config = dict(
    encoder_arch='mlp_mixer',
    tokenizer='word',
    encoder_activation='quick_gelu',
    decoder_norm_position='pre',
    decoder_activation='gelu',
    muon_scale='match_rms_adamw',
)
Rows from block 4 of the text decoder of a small audio captioner, named by matrix and row number. Rows with one number belong to one neuron. Each number is 128 + 32 x the weight over its row's rms, rounded and kept within 0 to 255. All counts start at 0.
After each neuron's rows are labels from the 100 texts, of 14976, where the neuron reaches its highest value: "tokens" is the input token at the peak. Only what is clearly more common there than usual is listed. The data: synthesized solo parts of chorales (CocoChorales).
# fc1: MLP up (decoder.blocks.4.mlp.fc1.weight, 1152x384), inputs 0-95
# fc2: MLP down (decoder.blocks.4.mlp.fc2.weight, 384x1152, transposed), outputs 0-95

fc1.517 [ 89 187 132 124  65  93 109 144 137 106 111 117 145 118 137 135 180  58  70 144  99 112 117 161 175 131 117 122 139  95  96 128 108 152 100 126 117 170 162 146 164 106 139 140 181 122 145  76 142  69 176 129 171 168 129 151 140 108 164 132 108 115 196 152 149 110  95 151  74 124 135  75  79  84 141 144 183 120 166  93  87 149 136  90 120  80 136 184  74 125 172 178 122 124 127 165]
fc2.517 [154 106 140 144 146 128 123 118  99 173 109 108  78 153 160 158 122 152 138 104 125 114 160 110 151 111  97 124 169 101  99  69 144 184 132 124 159 174 153 153 122 140 164 190 132 129 114 109 159  87 133 138 168 146 115 154  84 158 153 129  94 137  60 105  87 139 153 157 153 120 136 130 102 127 137 115 166 140 118 155 139 109 170 125  96 140 117  94 167  93 166 115 129 114 136 110]
tokens: "d5"; "b4"; "g5"

fc1.700 [172 143 140 113  93 109 153 159  35 119 111 179 117 176 144 170  74 180 140 161 166 144 114 120  52 110 120 175  66  99 165 110 105 116 155 167  99 140 117 166  99 170 154 142  83 136 140 154 100 193 203 177 117 151 106 133 143 144 119  95  71 129 178  93 132  57 100 129 121 159 189 110 137 159 153 107 156 160 138 161 101 131 169 129  90 101 140 102 115 130 185 151 139 129 192 157]
fc2.700 [175 136  97  75 162 175  90 194 164  88 127 142 118 145 130  91 101 179 116 134 154 137  97 101 119  74  97 114 134 126 115  90 106 126  96 114 147 111  87 146  95  98  85 148 149 146 135  97  99 112  87 146  77 191 145 109 176 109 155  96 139  74 134 145 116 146 174 107 161 123  77 145  86  94  99 134 122  72  80 123  64 142 107 173 124 124 141 138 111 164 142 149 112 168 105 206]
tokens: "e4"; "f5"; "a3"

fc1.466 [122 212 126 158 146 104 125  72  67  89 108 113 134 155 172 116 193 123  86 129 123 154 162 126 147 129  84 163 114 144 135 185 132 176 105 144 142 132 123  90 161  94 102  95 121 156 183 127 142 156 122 148 115 140 135 164  83 149 135 185  83 104 127 119 111 131 120 107 101 144 174 135 130 204 157 157 117 134 108 134 144 168  87 102 143 129 160 137 160 134 129  67 166 152 155 124]
fc2.466 [133  92 146  84  79 118 118 127 214 126  56 119 155 162 147  83 165 105 159 149 135  88 136 147  91 173 138  78 139  78 113 172 127 139  92  61  93 145 113 166 134  92 143 149 126  93  83 134 117 204 131 149 155 138 142 148 113 103  98 119  98 102 142 165  63 134 171 136 162 161 161 135 115 102 125 155 131 136 147  96  44 121 147 182  87 154  69 122 146 136 156 106 127  91 126  98]
tokens: "e4"; "c4"; "b4"; "b3"

fc1.478 [126 141 141 151 170 111  87 128  80 100  71 175 184 144 144 148 125 159 129 136  97 105 109 153 152 110  76 115 122 179 121 110 208 116 173 154  98 155 101 100 142 106 147 191 107 158 129 120 100 158 148 103 120 106  91 141 166 156 113 117 141 162 156 146 142  68 143 131 117 139 145 137  83 103 132  80 106 132 160 143  87 133 184 120 158 172  79  92  95 122 168 143 181 101 175 140]
fc2.478 [139 124 124 134 143 147 128 174 142 107 145 151 104 105 158 143 121 141 119 142 123 111 121 181  99 176 173 140 116 199 175  56 161 125 147 112 172 119 158 111 133 138 204 136 133  64 130 105 123 135 175 126 131 170 141 122 130 146 189 105 182 127 104 116 135 108 108 143 193 114 116 165 118 126  81 119 170  83 153 134 132 110 158 117 126 152 145 163 155 159 125 153 163 168 134 127]
tokens: "c"

fc1.454 [157 112 146 114 160 181  81 187 101  80 153 144 145 122 123 134 127  80 121 124 143 105 165 126 153  94 141 179  97 148 153 136 124 158 213 141 118  98 190  88 168  98 156 125 120 104 160 103 118 172 143 167 143  92 113 145  80 213 153 124  52  79 134 124 108 162 148  94 107 125 157 161 146 154 148 121 135 162  79 139 109 148  98 121 195 128 188 140 114  96 123 159 133 140  99 133]
fc2.454 [132 112 137 159 139  87 131 123 106 142 101 129 196  55 107 128  86 151  63 166 157 109 125 145 148  89 119 141 144 112  84 126  94  96 153 136 124 148 139 140 165 137 229  88 132 145 102 128  92 132 169 214 161 111 154 155 114 139 162 132 110 142 171  70  86  77 123 189 112 111 124 103 137 127 107 129 139  85 132 106 170 143 174  92 164 170 105 146 157 173 147 108 119 226 140  81]
tokens: "double"

fc1.35 [135 138 126 121 140 181  71 120 137 130 120 118  90  95 167 109 137 156 168 208 169 123 152 157 111 119 133 177 157  72 106 118 125 128 142 139  99 140 136 130 110 114 144 184  95 120 131 118 121 135 106 104 169  89 102 163 155 127 156 136 106 177 164 147 173 119 179 125 157 138 140 121  87 187 143 133 115 119 154 158 123 156 134 123 119 101 108  94  91 125 100 124 135 154 100  66]
fc2.35 [142 145 128  91 106 139  83  92 117 184 130  82 157 156  82 126 105 158 147  85  74 173  94 135 133 118  93 163 123 149 111 180 158 123 154 155 138 111 146 149 120 118 112  65 134 122 138 152 132 153 183 216 116  58 100  95 107 130 175 138 174 131 100 129 116  93 169 141 123 151 131  61 115 112 132 160 123  98  95 144 160 182 167 129  94 131 106 165 102  98 157 171 121 170 117 140]
tokens: "double"; "5"; "f5"

fc1.267 [113 143 135 118  67 164 108 159 122 119 110 136 157 135 144 176 193 171 149 127 145 142 108  81 208 172 133 120 132  90  44 166 147 117 167 164 123 122 122 130 135 140 145 129 111 153 123 148 107 169 130 109  88 102 152 161 111 147 126 109 130 132 177 132 129 171 114 107 140  99 132 167 167 142 103 155 116 139 101 102 118 122 146 174 151 107 135 126 105 105 172  74 196 139 151 130]
fc2.267 [120 108 160  89 138 155 158 149 167 146 107  63  79 155 164 111 146 105 154 162 125 146 145 148 104 136 168  52 109 137  73 131 104 171  83 106 189 198 172 153 206 108 162 167 110 162 121  91 126 143 138 123 115 121 152  95 153 105  88 139  85 135  64 151 124  92 137 111 105 159 139 135 169  66  84  87  79  62 124 178 186 113 143 141 136  95  70 112 111 160 163 182 132  77 136  79]
tokens: "e4"; "5"; "4"; "e5"

fc1.699 [140 141 130 136  99 148  91 129 135 135  41 136 135 171 151 163 104 122 167 107 132 108 152  94 103 159 168 168  78 179 140 123 152 106 170  84 162  43 129 127 134  63 198 143 121 125 123  87 146 145  67  87 139 131 157 146 132  88 117 132 130 175 129 104 152 133 146  84 163 157  94 127 131 138 132  63 141  76 201 151 133 151  94  83 108 149  88 141 165 137 177  68 150 106 135 143]
fc2.699 [197  84  93 151 127 118  71 140  94  41 110 108  68 150  80 168 133 160  99 114 176  90  91 149 181 203 160  91 127  98 125 144 114 148 168 112 154  88 125 126 135 104 192 141 125 153  73  88 133  95 191 101 122 153  66 104 127 162 155 160 223 109 134 126 118 140  58 135 182  72 147 194 143  85 109  87 105 156 112 146  65 153 146 141  41  81 128  92 103 105  90 140 101 139 183 104]
tokens: "4"; "<end>"; "f3"; "5"

fc1.371 [146 131 121 113 142 118  73 143 143 148  86 152  62 148 182 195  93  96 156 148  62 116 102 105 127 174 186 112 132 131  97 147 149 120 175 117 145  80 139 193 125 111  99  72 116 127 110 109 133 135 128  91  85 115 133 156 120 148 130 144 127  88 110 124 141 134 130 113 160 189 101 122 147  96 181 130  88 160 171 112 147 129  85 151 116 107 128 148  71 177  84 122 135 175  99  87]
fc2.371 [162 107  90 123 101 136 111 144 129  96 154 128  81  99  78 160 176  59  98 120 138 142 148 179 107 124 121 102 127  46 148 149 112 114 174 139 118  19 155 148  98 141 149 157 104 111  91 149 136  84 181 116 108 112 176 104 150 170 163 132 116 103 106 145 113 190 123 128 148  86 184 117 158 125  82 135 100 110 132 146  89 166 163 144 138 104 168 132 136 123 156 158  85 162 152  98]
tokens: "e5"; "4"; "5"; "f3"

fc1.23 [126 125  85 123  99 126 104 141 153 113 115 141 179 118 157 156 144 150 140 143 141  92 188 124  93 162 172  83 115 150 141 165 149 181 100 132  83 133 139 138 120  75 106 190 131  90  95 118 139 117 139 156 127 114 117 140 161 123 110 149 118 149 144 109 142 150 121 137 111 162 105 134 117  89 140 163  89 125 132 126 117 116 140  93 132 141 174 132 144 136 184 131 173 112 162 165]
fc2.23 [135 126 125 145 135 112 140 154 111 175 125 126  84  57 183 101 105 182 108 121 162 167 127  78 168 167 106 137 205 148 114 162 161  96 130 154  93 157 103 229 153 143 159 142 127 166  98 126 142 144 131 114 130 109 146 142  88 120 140 144 110  59 103 155 134 148 110 142 155 178 136 143 105 134 158 105 130 149 110 169  83 124 132 137 202  84 143 149 131 123 124 125 111 142  81  95]
tokens: "4"; "f4"; "d4"

fc1.346 [161 117 145  82 155  61 151  96 137 138 111 109 147 136 138 142 155  74 176  58 138 150 159 136 105 124 138 168 132 102 133  99 136 182 145 108 137 139 109 111 108 171 141 136 128  96 153 140 115 148 136 147 133  93 104 126 149 119 130  88  95 171 159 111 122 124 144  78 130 104 107 172 188  76 115 106  74 169  89 126 135 152 108 111 145 147  73 115 154 143 154 118 122 178 108 132]
fc2.346 [134 154  85 123 163 181 137 121 152 131 101 116 141 118 137 158 173 128 148  73 129 123 107 191 203 123 151 114  93  95  91 170 187 119 108 126 102 149 141 150 144 137 105 144 136 161 124 160  68 156 158 104 152 139 161 130 112 129 106  38  94 161 109 168 123 136  85 120 122 136 168  82  97 102  86 141 115 157 150  91  58  59 183 123 142  92 132 144 126 133 136 119 151 183  92 140]
tokens: "<end>"; "4"; "5"

fc1.718 [118 166  97 121 134 130 129 138 159 144  93 142 139 184  66 124 109  82 135 103 159 179 168 126 140 159 125  95 152 107 131  94 175 145 108 134 137 111  95 166 143 142 179 218 137 117 138  83  82 124 104 125 154 136 168 114 117 133  61  90 162 154 163 129 117 107 154 107 102 134 160 101 132 112 169  91 155 144 177  94 142  39 111 129 157 127 175 101 143 138  67 128 166 106 127 162]
fc2.718 [104 117  98 130 132 112 197  90 115 116 161 131 121 116 158 110 167 123 148 148 157 116 146 139  91 141 140  98 117  88 143 127 134 109 104 105 101 159 126 100 131 145  84 137  84 107 144  81 161 105 117 114 132 109 145 118 194  90 109 129 106 147 173 109 112 179 104 160 135 104 151 139  82 160 198 112 195 189 218 150 173 148 120 189 140 128 109 152 140 131  60 120 131 103  93 121]
tokens: "4"; "5"

fc1.255 [160  92  63 100  98 182 157  99 157 154 162 127 118 126 159 119  89 129  93 116 117  93 121 154 139 122  57  83 176 142 163 119 151 103 127 124  86 150 129  89 131 139 140 138 146 153 161 141 113 143 183 153 198 113 159 159 188 134  97 151 175 131  66 159  82 101 166 172 151 135 137 122 105  84 131  92 114 168 198 134 188  72 138 102 104  94 128 142 170 157 179 116 145 160 160  89]
fc2.255 [116 115 133 128 133 102  91 122  96 119 173 142 116  93  96 146 141 119 152 140 167 104  65 125 134 132  92 111 126 123 143  89 142  69 146  78  97 118 148 141 111 178 111 117 139  74 101 185 116 156  99 169 116  85 120  85  93 103 162 178 119 135 144 174 115 177 183 172  28 126 192 144 147 129 172  73 142 173 171 112 122 129 133 174  77 135 136 119 106 162 138  89  92 108 141 108]
tokens: "<end>"; "c5"

fc1.252 [131 113 156 128 113 181  76 121 138  74 153 132 140 105 141 110 169 145 111 119 110 120 160 105 136 122 167 140 100 109 157 141 119  85 127 123 163 187 121 126  80 175 143 138  93 135 154 137 129 138 115 115 144 141 178  75  94 142 135 144 107 121 132 148 108 155 124  92 144 102 152 111  51 170 208 129 140 179 125 156  90  91  88 135 140 147  99  93 145  81 135 137  79 112 164 115]
fc2.252 [124 175 165  95 144 129 115 132 113 213 112  93 204 101 103 133 190  47 177 126  63 112 163 104 157 127 118 185 112 172 116 169 169 139 179 125 138  90 170  79 202 116 111 147  91 137 137 162 154 172 147 142 132 127 108 125 168 157 106 137 130 118 160 133 130 119 145 135  80 193 118 109 110 131 174 146 149 117 209  68 128 115 125  79 125 124  99 120 103 130 200  99 135 134 122 125]
tokens: "d5"

fc1.587 [118 127 155 146  66 102 110 125 204 132 110 184 150 145 131 133 119 125  86 149 151  80 161 100 139 155 136 123 118  52 149 114 107 118 109 205 117  82 109 152 133 196 123 175 143  90 147 159 195 135 133 125  71  71  72 116 122 137  78 165 150 168 116 122 169  88 120 113 150 146 110  73 144 121 132  92 153 118 124  94 164 130  92  91 195 125 114 120 103 112 134  99  93 134 145 129]
fc2.587 [124 129 125 112 130 116  78 150  60 107 168 167 155 100 145 119  61 106  90 107 198  65 117 219 113  97 129 119 137  87  74  55 164 169  98  93 102  96 124 107 147 117 142 158  75 157 135 176 100 135 157 149 107  75 137 135 160 119 189 179 120 114 161 124 162 161  87  63  86 124 201 115  88  59 133 117 189  83 115 189  56 152 130 122  54 146 174  95 112 131 187  88 119 116 121  98]
tokens: "e4"; "3"; "4"; "c4"

fc1.328 [168 166 108 163 116 143 140  95 142 143 152 109 135 135 139 134 142 102 139 150 144  85 188 116 122 132 118  92 158 129 114 127 186 142 100 161 187 119  92  83 115 167 146 150 102 116 153 144 165 131 103 137  73 136 147 111 135 116  80 129 109  76 148 131 156 106 109 161 135 148 174 128 140 111 144  85 127 125  94 149  92  86 127 120 105  87 162 155 114 128 157 152 121 183 144 120]
fc2.328 [116  87 107 101 133 182 159 170 159 125 102 125 118 134  93 142 108 100 180 173 140 178 156 151 126 178 137 154 183 117 157 181 156 169 165 132  93  97  96  94 127 127 113  84 141 158 101 154  93  81 121 100 109 122 116 177 112 127 103 164 124 173 135 149  49 120 111  47 130  92 167  59 164 116  88 151 158 138 122  73 135 175 121 126 183  90 106 164 102 100 134  94 146 103 154 145]
tokens: "d5"; "<end>"; "e3"; "d4"

fc1.9 [ 63 124 140 181 155 138 145 102 169 170  69  90 125 120 124 109  93 201 157 141 139 109 142 120  89 169 119  55 158  87 155 104 144 158 151  97 120 121 118 143  79 125 100 138 106 176 120 159  92 113 109 137 138  98 175 144 158 125 118 174  92 102 101 143 137 126 100 127 135 150 128 118  96  84  87 128 146 121 105 100 115 112  97 150 133  91 186 158  59 103 113 106 125 120  95 101]
fc2.9 [ 65  97 143  94  79 175 111 128 150 131  64 136 150 163  97 112 109 123 126  99  94 127  77 110 122 162 110 206 153 127 136 115 126  81 114 114 142 163 126 117  98 111 109 163 121 111 176 136 101 197 117  91 175 144 113 146 121 110 143 148 166 148 131  93 178 166 127 152 100 148 115 132  99 121 136  31 130  98 106 134 120 169 123 114  71 145 160  75 103 132 155 117  58 121 121 153]
tokens: "3"; "a"

fc1.414 [ 73 138 153 129 144 163 120 183 114 137  74 100 136 103 125 169 100 178  78 140 188 129 176 134 153 104 104 132 132 137 170 154 208 142  83 154 134 176 109 119  82 102 114 170 114  79 173 122 142  91  90 122 123 123  54 134 180 105 121  89 151 148 142  81 151 128 160 157 164 135 200 121 136 157 137 135 158 110  86 133 109 118 157  76 142 177  93 137 120  95 158 136 127 143  70 133]
fc2.414 [141 160 142 123 106 128 140 132  49 114  96 136  98 128 159  75  99 144  79 154 120 102 174  89 161  58  95 160 128 103 129 103 159 116 141 102 150  76 173  78  79  81  80 138  70 167 100  91 126  83  94 102 142 148 145  97  79 162 117 150 121  65 194  88 162 172  23 100  96  96 118 159 164 150 167 153 141  93 150 129  80  87 130 154 131 119 138  91 100 135  88 137 171 143  80 134]
tokens: "e4"; "e3"; "b4"; "b3"

fc1.549 [ 87  90 151  96 172 131  66 186 194 102  83 130 143 100 140 160 120 218 116  92 104  59 154  88  63  94 106 126  89 123 113 123 167 116 152 203  93 127 185 108 196  87 192 170 119 105 122 115 126 165  95  95 126 101 131 124 143 150 133 114 153  84 144  98 111 148 117  86 148 109 136 162 105 145 122 146 100 122  69 149 100 147  71  66 103 132 134  99 151 140 110 139 174 145 106 131]
fc2.549 [119 101 106  90 133  91  73 186 123  99 140 106 145 109 150 126 118 162  92 171 173  92  86  98  75 152 159 140 123 143 106  99 112 171 145 130 101 107  58 101 147 160 181 144 146  86 102 101  94 127 157 114 130 121 175 152  91 143 126 113 165 105 143  95 109 182 169 101 162  91 168 145 153 153 159  68 136 108  88 172 170 139 145 156 131  95  95 134 113 156 221 126 122  54  93 119]
tokens: "double"

fc1.659 [134 113 118  39 118 122 135 177 150 101 140 145 119 156 143 126 125 179  96 136 142  79 127 164 117  94 125 171 129 186 102  85 185 139 178 114 145  79 200 170  75 108 136 103 121 175 132  96 145 186 134 123 200 108 174 153 178 106 141 158  75 101 119 139  96 151 112 150 120 120 181 142 144  84 149 108  73 143  81 132 117 113 133  94 105 163 201 177 107 135 152 135  99 135 109  85]
fc2.659 [201 167 137 142 113  96 120 180 116 143  88 120 109  98 150 159  61 117  94 102 146 126  84 112 124 118 166 130 177 109  80 109 121 107 128 126  76 119 140 132 102 116 180 128 113 113 170 103 131 118 173 145 123 124 140 145 136  85 135  89 210 159 181  54 121 129 167 129 126 163 154 162 142 111  74  69 157 106 130  90 125 133 103 148 127 100 127 144 110 109 167 146  98 189  98  76]
tokens: "double"

fc1.742 [112 108 138  87 132  90 179 131 163 113 109 137 114  99 141 127 172 166 149 126 210 142 101 178 139 133 118 175 143 171  98 132  73 169  92 171 175 151 142 116 163 107  88 102 168 122  40  59 202 137 124  98 131 144 196  79  98 157 144 107 118 134 149 117 117 112  99 152 164  83 122 193 101 119 139  70  86 116 111 115 112  98  97  99 120 139 134 179 118 151  96 106 145 192 144  81]
fc2.742 [ 76 144 132 103  75 162 100 172 114 146 105 110  98 128  84 114 135  94 144 132 200 147 142 189 112 100  93 158  96 136 134 112  49 113 162 162 119 137 123 126 101 116  54 125  86  84 157 170 175 122 130 167 101 133 113  84 117 129 121 175 151 134 123 123 104 173 162  98 131 151 141 176  92  97 144  96 127  75 114 125 109 140 117 129 116 160 132 132 178 139 197 159  93 146 157 151]
tokens: "d5"; "3"; "2"

fc1.38 [146 153 152 133 120 109  57 135 174 126 155 152 192 127 170 126 114 132 126 151 141  86 142 181 106 125 126 110  88 103 153 145 144 150  94 116 122 211 144 174 141  78 155 158 139 118 211 151 127 143  94  67 125 102 160  86 108 130 156 122 113 179 191 133  39  96 136 107 130 107 144 110 155 175 136  81 113 120 100  97 132 138 135  96  89 113 138 141 116 124 170  93  96 123 142 104]
fc2.38 [138  89 103  98  94  86  73 117 113  91 131 126 104 167 125 110 175 131  81 165 122 115 158 162  98 112 129 139  82 147 112 162 110 164 167 165 123  94  91 147 106  80 112 141 184 144 165 129 184 133 140  97  77 125 126 146 159 169 134 107 159 131 164 157  90 130  84 142 119 124 148 207 100 126  96 140 135 175 130 142 128 208  93  70 134 115  75 112 143 134 209 166 104 107  75  96]
tokens: "e5"; "5"; "d"

fc1.750 [ 99 140 119 145 178 134 148  73 119 109 124 135 169 210 172  94 191 158  93 145 129 171  74 142 118 182 184 104  89 106 173 138 123  83 150 157 137 145 179 168 141 190 110 155 122 115 194 141 101 168 167  83 116 117 168 177  87 133 146 176 150 197 112 169 150 133 106  74  74 111 105  89  88  57 159 143 128 144 125 111 140 123 152 113 115 163 113  83 181 166 184 141  89 108 174 141]
fc2.750 [158 152 148 115 118 157 112  73 168 149  71 117 154 155  97 125 143 130 152 131  95 124  99  95 152 115 145  58 128 132 137  70 115  98 116 152 192 117 152 173  57  82 142 118 139  97 163 139 129  30 132 150 159 154  99 184 170 115 150 131 112 133 148 111 118  78  93 191 149 147 145 145 107 120 106 160 135 177 105 131 163 167 113 150 110 163  96 187 130  80 144  76 143 130 154 105]
tokens: "4"; "d4"; "3"; "d5"

fc1.68 [151 101 119 131 142 112 177 130 138 101 138 127 185 130 149 219 111 168 135 134 136 180 104  88  74  94 112 146 155 199 119 160 121 121  93 129 162  88 181 139 109 117 108 173 103  89 149 106 155 124 135 135 159 116 114 152 200 131 118 165  96 114 122 139 113  94 176 164 127 143 120 128 135 105  86 131  90 100 159 122 119 147 121 120  85 130 120  93 164 113 125 152 115  90  99 177]
fc2.68 [101 157 136 143  88  86 113 114 143 120 130 148 121 156 114 121  66 108 193 152 123 119 125 181  84 128  84 134 110  99  78 138 148 112 153 162  51 119  88  64 144 174  63 115 102 155 167  84 113  96 122 167 138 108  70 126  95 100 116 183 127 171 163 115 143 133 161  60 119 146  96 123 174 192  97 120 125 125  67 164 124 109 144  87 149 115 136 169 139  97 106 145 102 160 180 137]
tokens: "d5"; "<end>"; "d4"

fc1.57 [120  97 110 131 142  87 114  63 163 188  96 197 130 143 168 149 120 163  52 132  76 114 101  77 137  88 109 192 113 109 128 177  88 164 204 101 122 117 133 150  87 161  64 194 136 140 142  68 113 174 149 168 110 109 123 123 148  97 119 142 133 171  91 120 169 136 117 149 168 150 142 102 172 121 153 163 124 103 108 121 125 124 131 156 182 123 139 144  94 102 143 113  89 130  98 153]
fc2.57 [130 141  79  87  72 122 211 129 117 114  55 120 144 174 100 165 107 125 158 147 197 189  76 140 148 122 120  82  94 105 112  80 114  74 135  90 113 144 144 125 115  89 159 154 206 131 156 118 106 176 147 104 137  89  92 196 148 147  84 138 114 125 120 168 161  74 116 159 129 192 105 156 115 137  86 118 185 146 150 116 132 145 127  81 165 116  80  97 112 139 122 141 145 132 109 149]
tokens: "4"; "c5"; "c4"; "a3"

fc1.351 [202 130 137 124  99  93 100 124 134  90 161 167  72 175 128 139 120 130 143 157  75 136 174 150 142 128 152  91 115 103 122 130 134 130 175 148 169  54 125 150  63  73 150  71 135 119 102 112 141 126 128 149  82 140 138 132 116 195 124 129 147 119 105 133 105 110 123 177  58 122 156 131 121 152 135 119 106 181 135 155 155 121  91 138 137 118 155 146  77  88 131 113 143 126 125 150]
fc2.351 [ 99 117 170 146 124  98  77 175 125 166 125 168  70 130  91 149 123 106 154 148  99 120 196  71 100 146 138  97 152 162 153 166 165 200 109 139 141 105  88  68 126 134 150 158 136  61 133  89 145 119  72 110  89 104 163 125 172 140 133 176  88 111 159 113 171  93 112 106 157 135 143 120 170 164 174 112 129 148 130  93 136 134  57 154 102 123 118 104 141 147 108 150 118 126 171  85]
tokens: "c"; "g"

fc1.92 [139 122 131 108 119 105 170 118 137 106 175  94 157  71 121 143  93  49 149  95 137 118 123 136 145 154  69 133 123 196 156 163 125 106 154  88 155 137 118  94  67 125 104 103 190  98  92 199 139 150 135 184 151 109  97 104 181  95 130 167 162 165  78 127 131  78 155 118 162 153 146  74 153 164 130 110 154  78  74 165 160 128 145 185  90 160 106 149 160 114 120 102 159 102  95  95]
fc2.92 [152  84 130 106 129 149 120 126 146 109 193 140  82  82 124 117 120 101 116 125 163 152 122 129  73 132 152  76 161 134 147 134  92 175 155  89 131 120 177 138 117 157  71 112 132 114 121  88 153 177 121 119 225 135 151 112  73 124 116 143  93 122 100 156 111 144 150 140 140 103  87 134 123 180 193 103 166 122  72 110 100 183 140 118 117 128 148 159  85 136 110 152 133 145  99 182]
tokens: "e4"; "e5"; "3"

fc1.733 [ 80 124 110 124  66 131 178 124 102 112 134 155 125 156 161  92  96  99 116 116 127 130 139 127  91 153 144 141 143 127 165 145  89 133 102 113 206 145 146 141 151 112 121 113 159 128 133 116 141 100 160 152 130  93 163 143 171  94 158 106 122  98 102 158 129 160 120 177 163 170 115 116 130 144  93 119 135 113 116 115  69 133 123 155 126  74 109  89 135 145 126 139 144 168  67 207]
fc2.733 [ 54  80 130 154 134 133 123 133 192 113 194  77  73 185 133 137  68 148 157 132 118  98 127 121 136  94 134 168 152 113 204 173  79 145 158  60 152 132  92 130 170 130 100 153 108 125 102 133 160 101 143 122 162 141 110 122  54 181 132  81 149  72  69 135 195 157 187  71  82 106 104  52 118 194  76 136 145 107 126 125 151  91  75 119 164 145 159  84 148 135  76 142  95 104 127  95]
tokens: "d5"; "<end>"; "3"; "d4"

fc1.361 [148 152  92 134 127 116  90 173  91  94 136 108 109 164 165 220  96  49 171  63  90  93 139 140 113  96 139 122 125 184 150 204 176 105 166 135  85 100 101 148 123 150 137 184 146 136 155  92 122 133 163 151  48 165  99 134 131 128 118  86 107 110 199 152  90  99  79 143  76  87 169 162 147 172 110  72 148 147 141  94 110 103 134 186  77 108 134 125 135 174  95 115 162 115 111 153]
fc2.361 [190 132  68 161 120  94  85 189  89 101 128 172  95 146 103 123 137 145 105 175 115 118 112 130 141 118 141 129  78  84 162 122 145 178 130 131 169 161 128 132 112 118 162 162 108 130 127 151 162  74 156  69 205 113 147 163  76 100  98  85  51 142 139 135 129 141  92 126 141 121  88 142 197 115 122 158 118 125 145 121  88 162 118 116 130  57 153 123  94 141  90 125 147 127 141 108]
tokens: "e4"; "e5"; "3"; "d5"

fc1.554 [132 130 142 112 111 152 139 124 120 160 133  71 122 152  92 162 113 129  99 155  69 124  74 121 126 169  98 132 174  77 126 154 163 103 117 136 134 150  98 106 107 135 137 145 172 106  68 103 124 184 132 175 118 124  90 115  99 108 193 115 116 121 112 133 103 142 135 106 109 135 100 154 147 148 119 140 113 180  71 131  97 117 103 139 207 108 179 121 139 122 130 153 117  78  98 217]
fc2.554 [139 117 140  99 190  66 106  62 158 152 162 168 150 176 128  67 127 140 132  93 123 196 151 137 134 166 167 170 131  79 144 106 105 167 173  57 183 204  72 116 169  91  55 125  74 116  86 150  97 157 141 127 111 111  97 177 112 137 125 101 113  78 129 137 109 113 118 105 177  84 211 139  95 124 111 158 126 134 136 151 158 172 167 124 127 151 153 119 102 131 121 123  69  84 133 167]
tokens: "d5"; "3"; "d4"; "g3"

fc1.368 [ 97 128 131 159 156 146  51 172 157  53 114 175  92 110 157  97 114 173 159 142 138 146  65 150 138  80 150 159 101 148 114 198 139 115 183 125  95 149 161 133 142 124 172 148 123 118 129 104 134 115 137 139 163  83 151 163 100 143 145 123  70  84 162 106 121 134 113 116 133 104 192 122 137 137 107 163 141 156 137 161 143 116 138  44 154 149 169 129 135 118  85 147 187  83 146 119]
fc2.368 [155 100 148 129 160 104  47 145 111 118 121 148 125 105 141 152  96 140 102 181 158  86  92 139 149 125 166  92 132 122  90 124 167 155 174 135 127  64 143 109 126 136 193  74 103 102 156  95  94 123 136 152 178 148 117 148  88 116 136 139 172 111 132 127 127 113 124 120 160  87 149 170 162 103 162  83 121 149 120 131 128 184 146  89 141 133 117 148 149 165 162 118 112 139 121  60]
tokens: "double"

fc1.580 [115 141 139  99  97 134 138 166 173  86  79 109 146 126 122 157  48 142 108 144 152 133 142 139 145  92 125 171  63 185 173 130 129  99 156  90 185 133 143 122 124 125 119 150 133 127 117  93 111 127  51 138 129 139 123 172  97 131  92 123 137  67 117 171 170  81 145 148 140 137 110 149 112 199 153 158 166 139 128 133  23 129 101 143  67 130 119 143  98 105  98 126 149 113 102 161]
fc2.580 [ 90 130 108 116  97 108 137 128 147 124  95 115 155 108 176 119  89 122 124 113 142 113 100 198  48 157 150  95 160 105 134 165 151 181  81  79 159  84 113 117 120 171 156 148 179 131 154 138 159 103 163  83 168 149 164  94 158 140 116 204 130 191 161  61 128  92  73 161 139 136 138 119 155 144 144 130 117 229  87 112 177 169 135 107 139 106  76 152 153  67 159 163 139 140 111 128]
tokens: "double"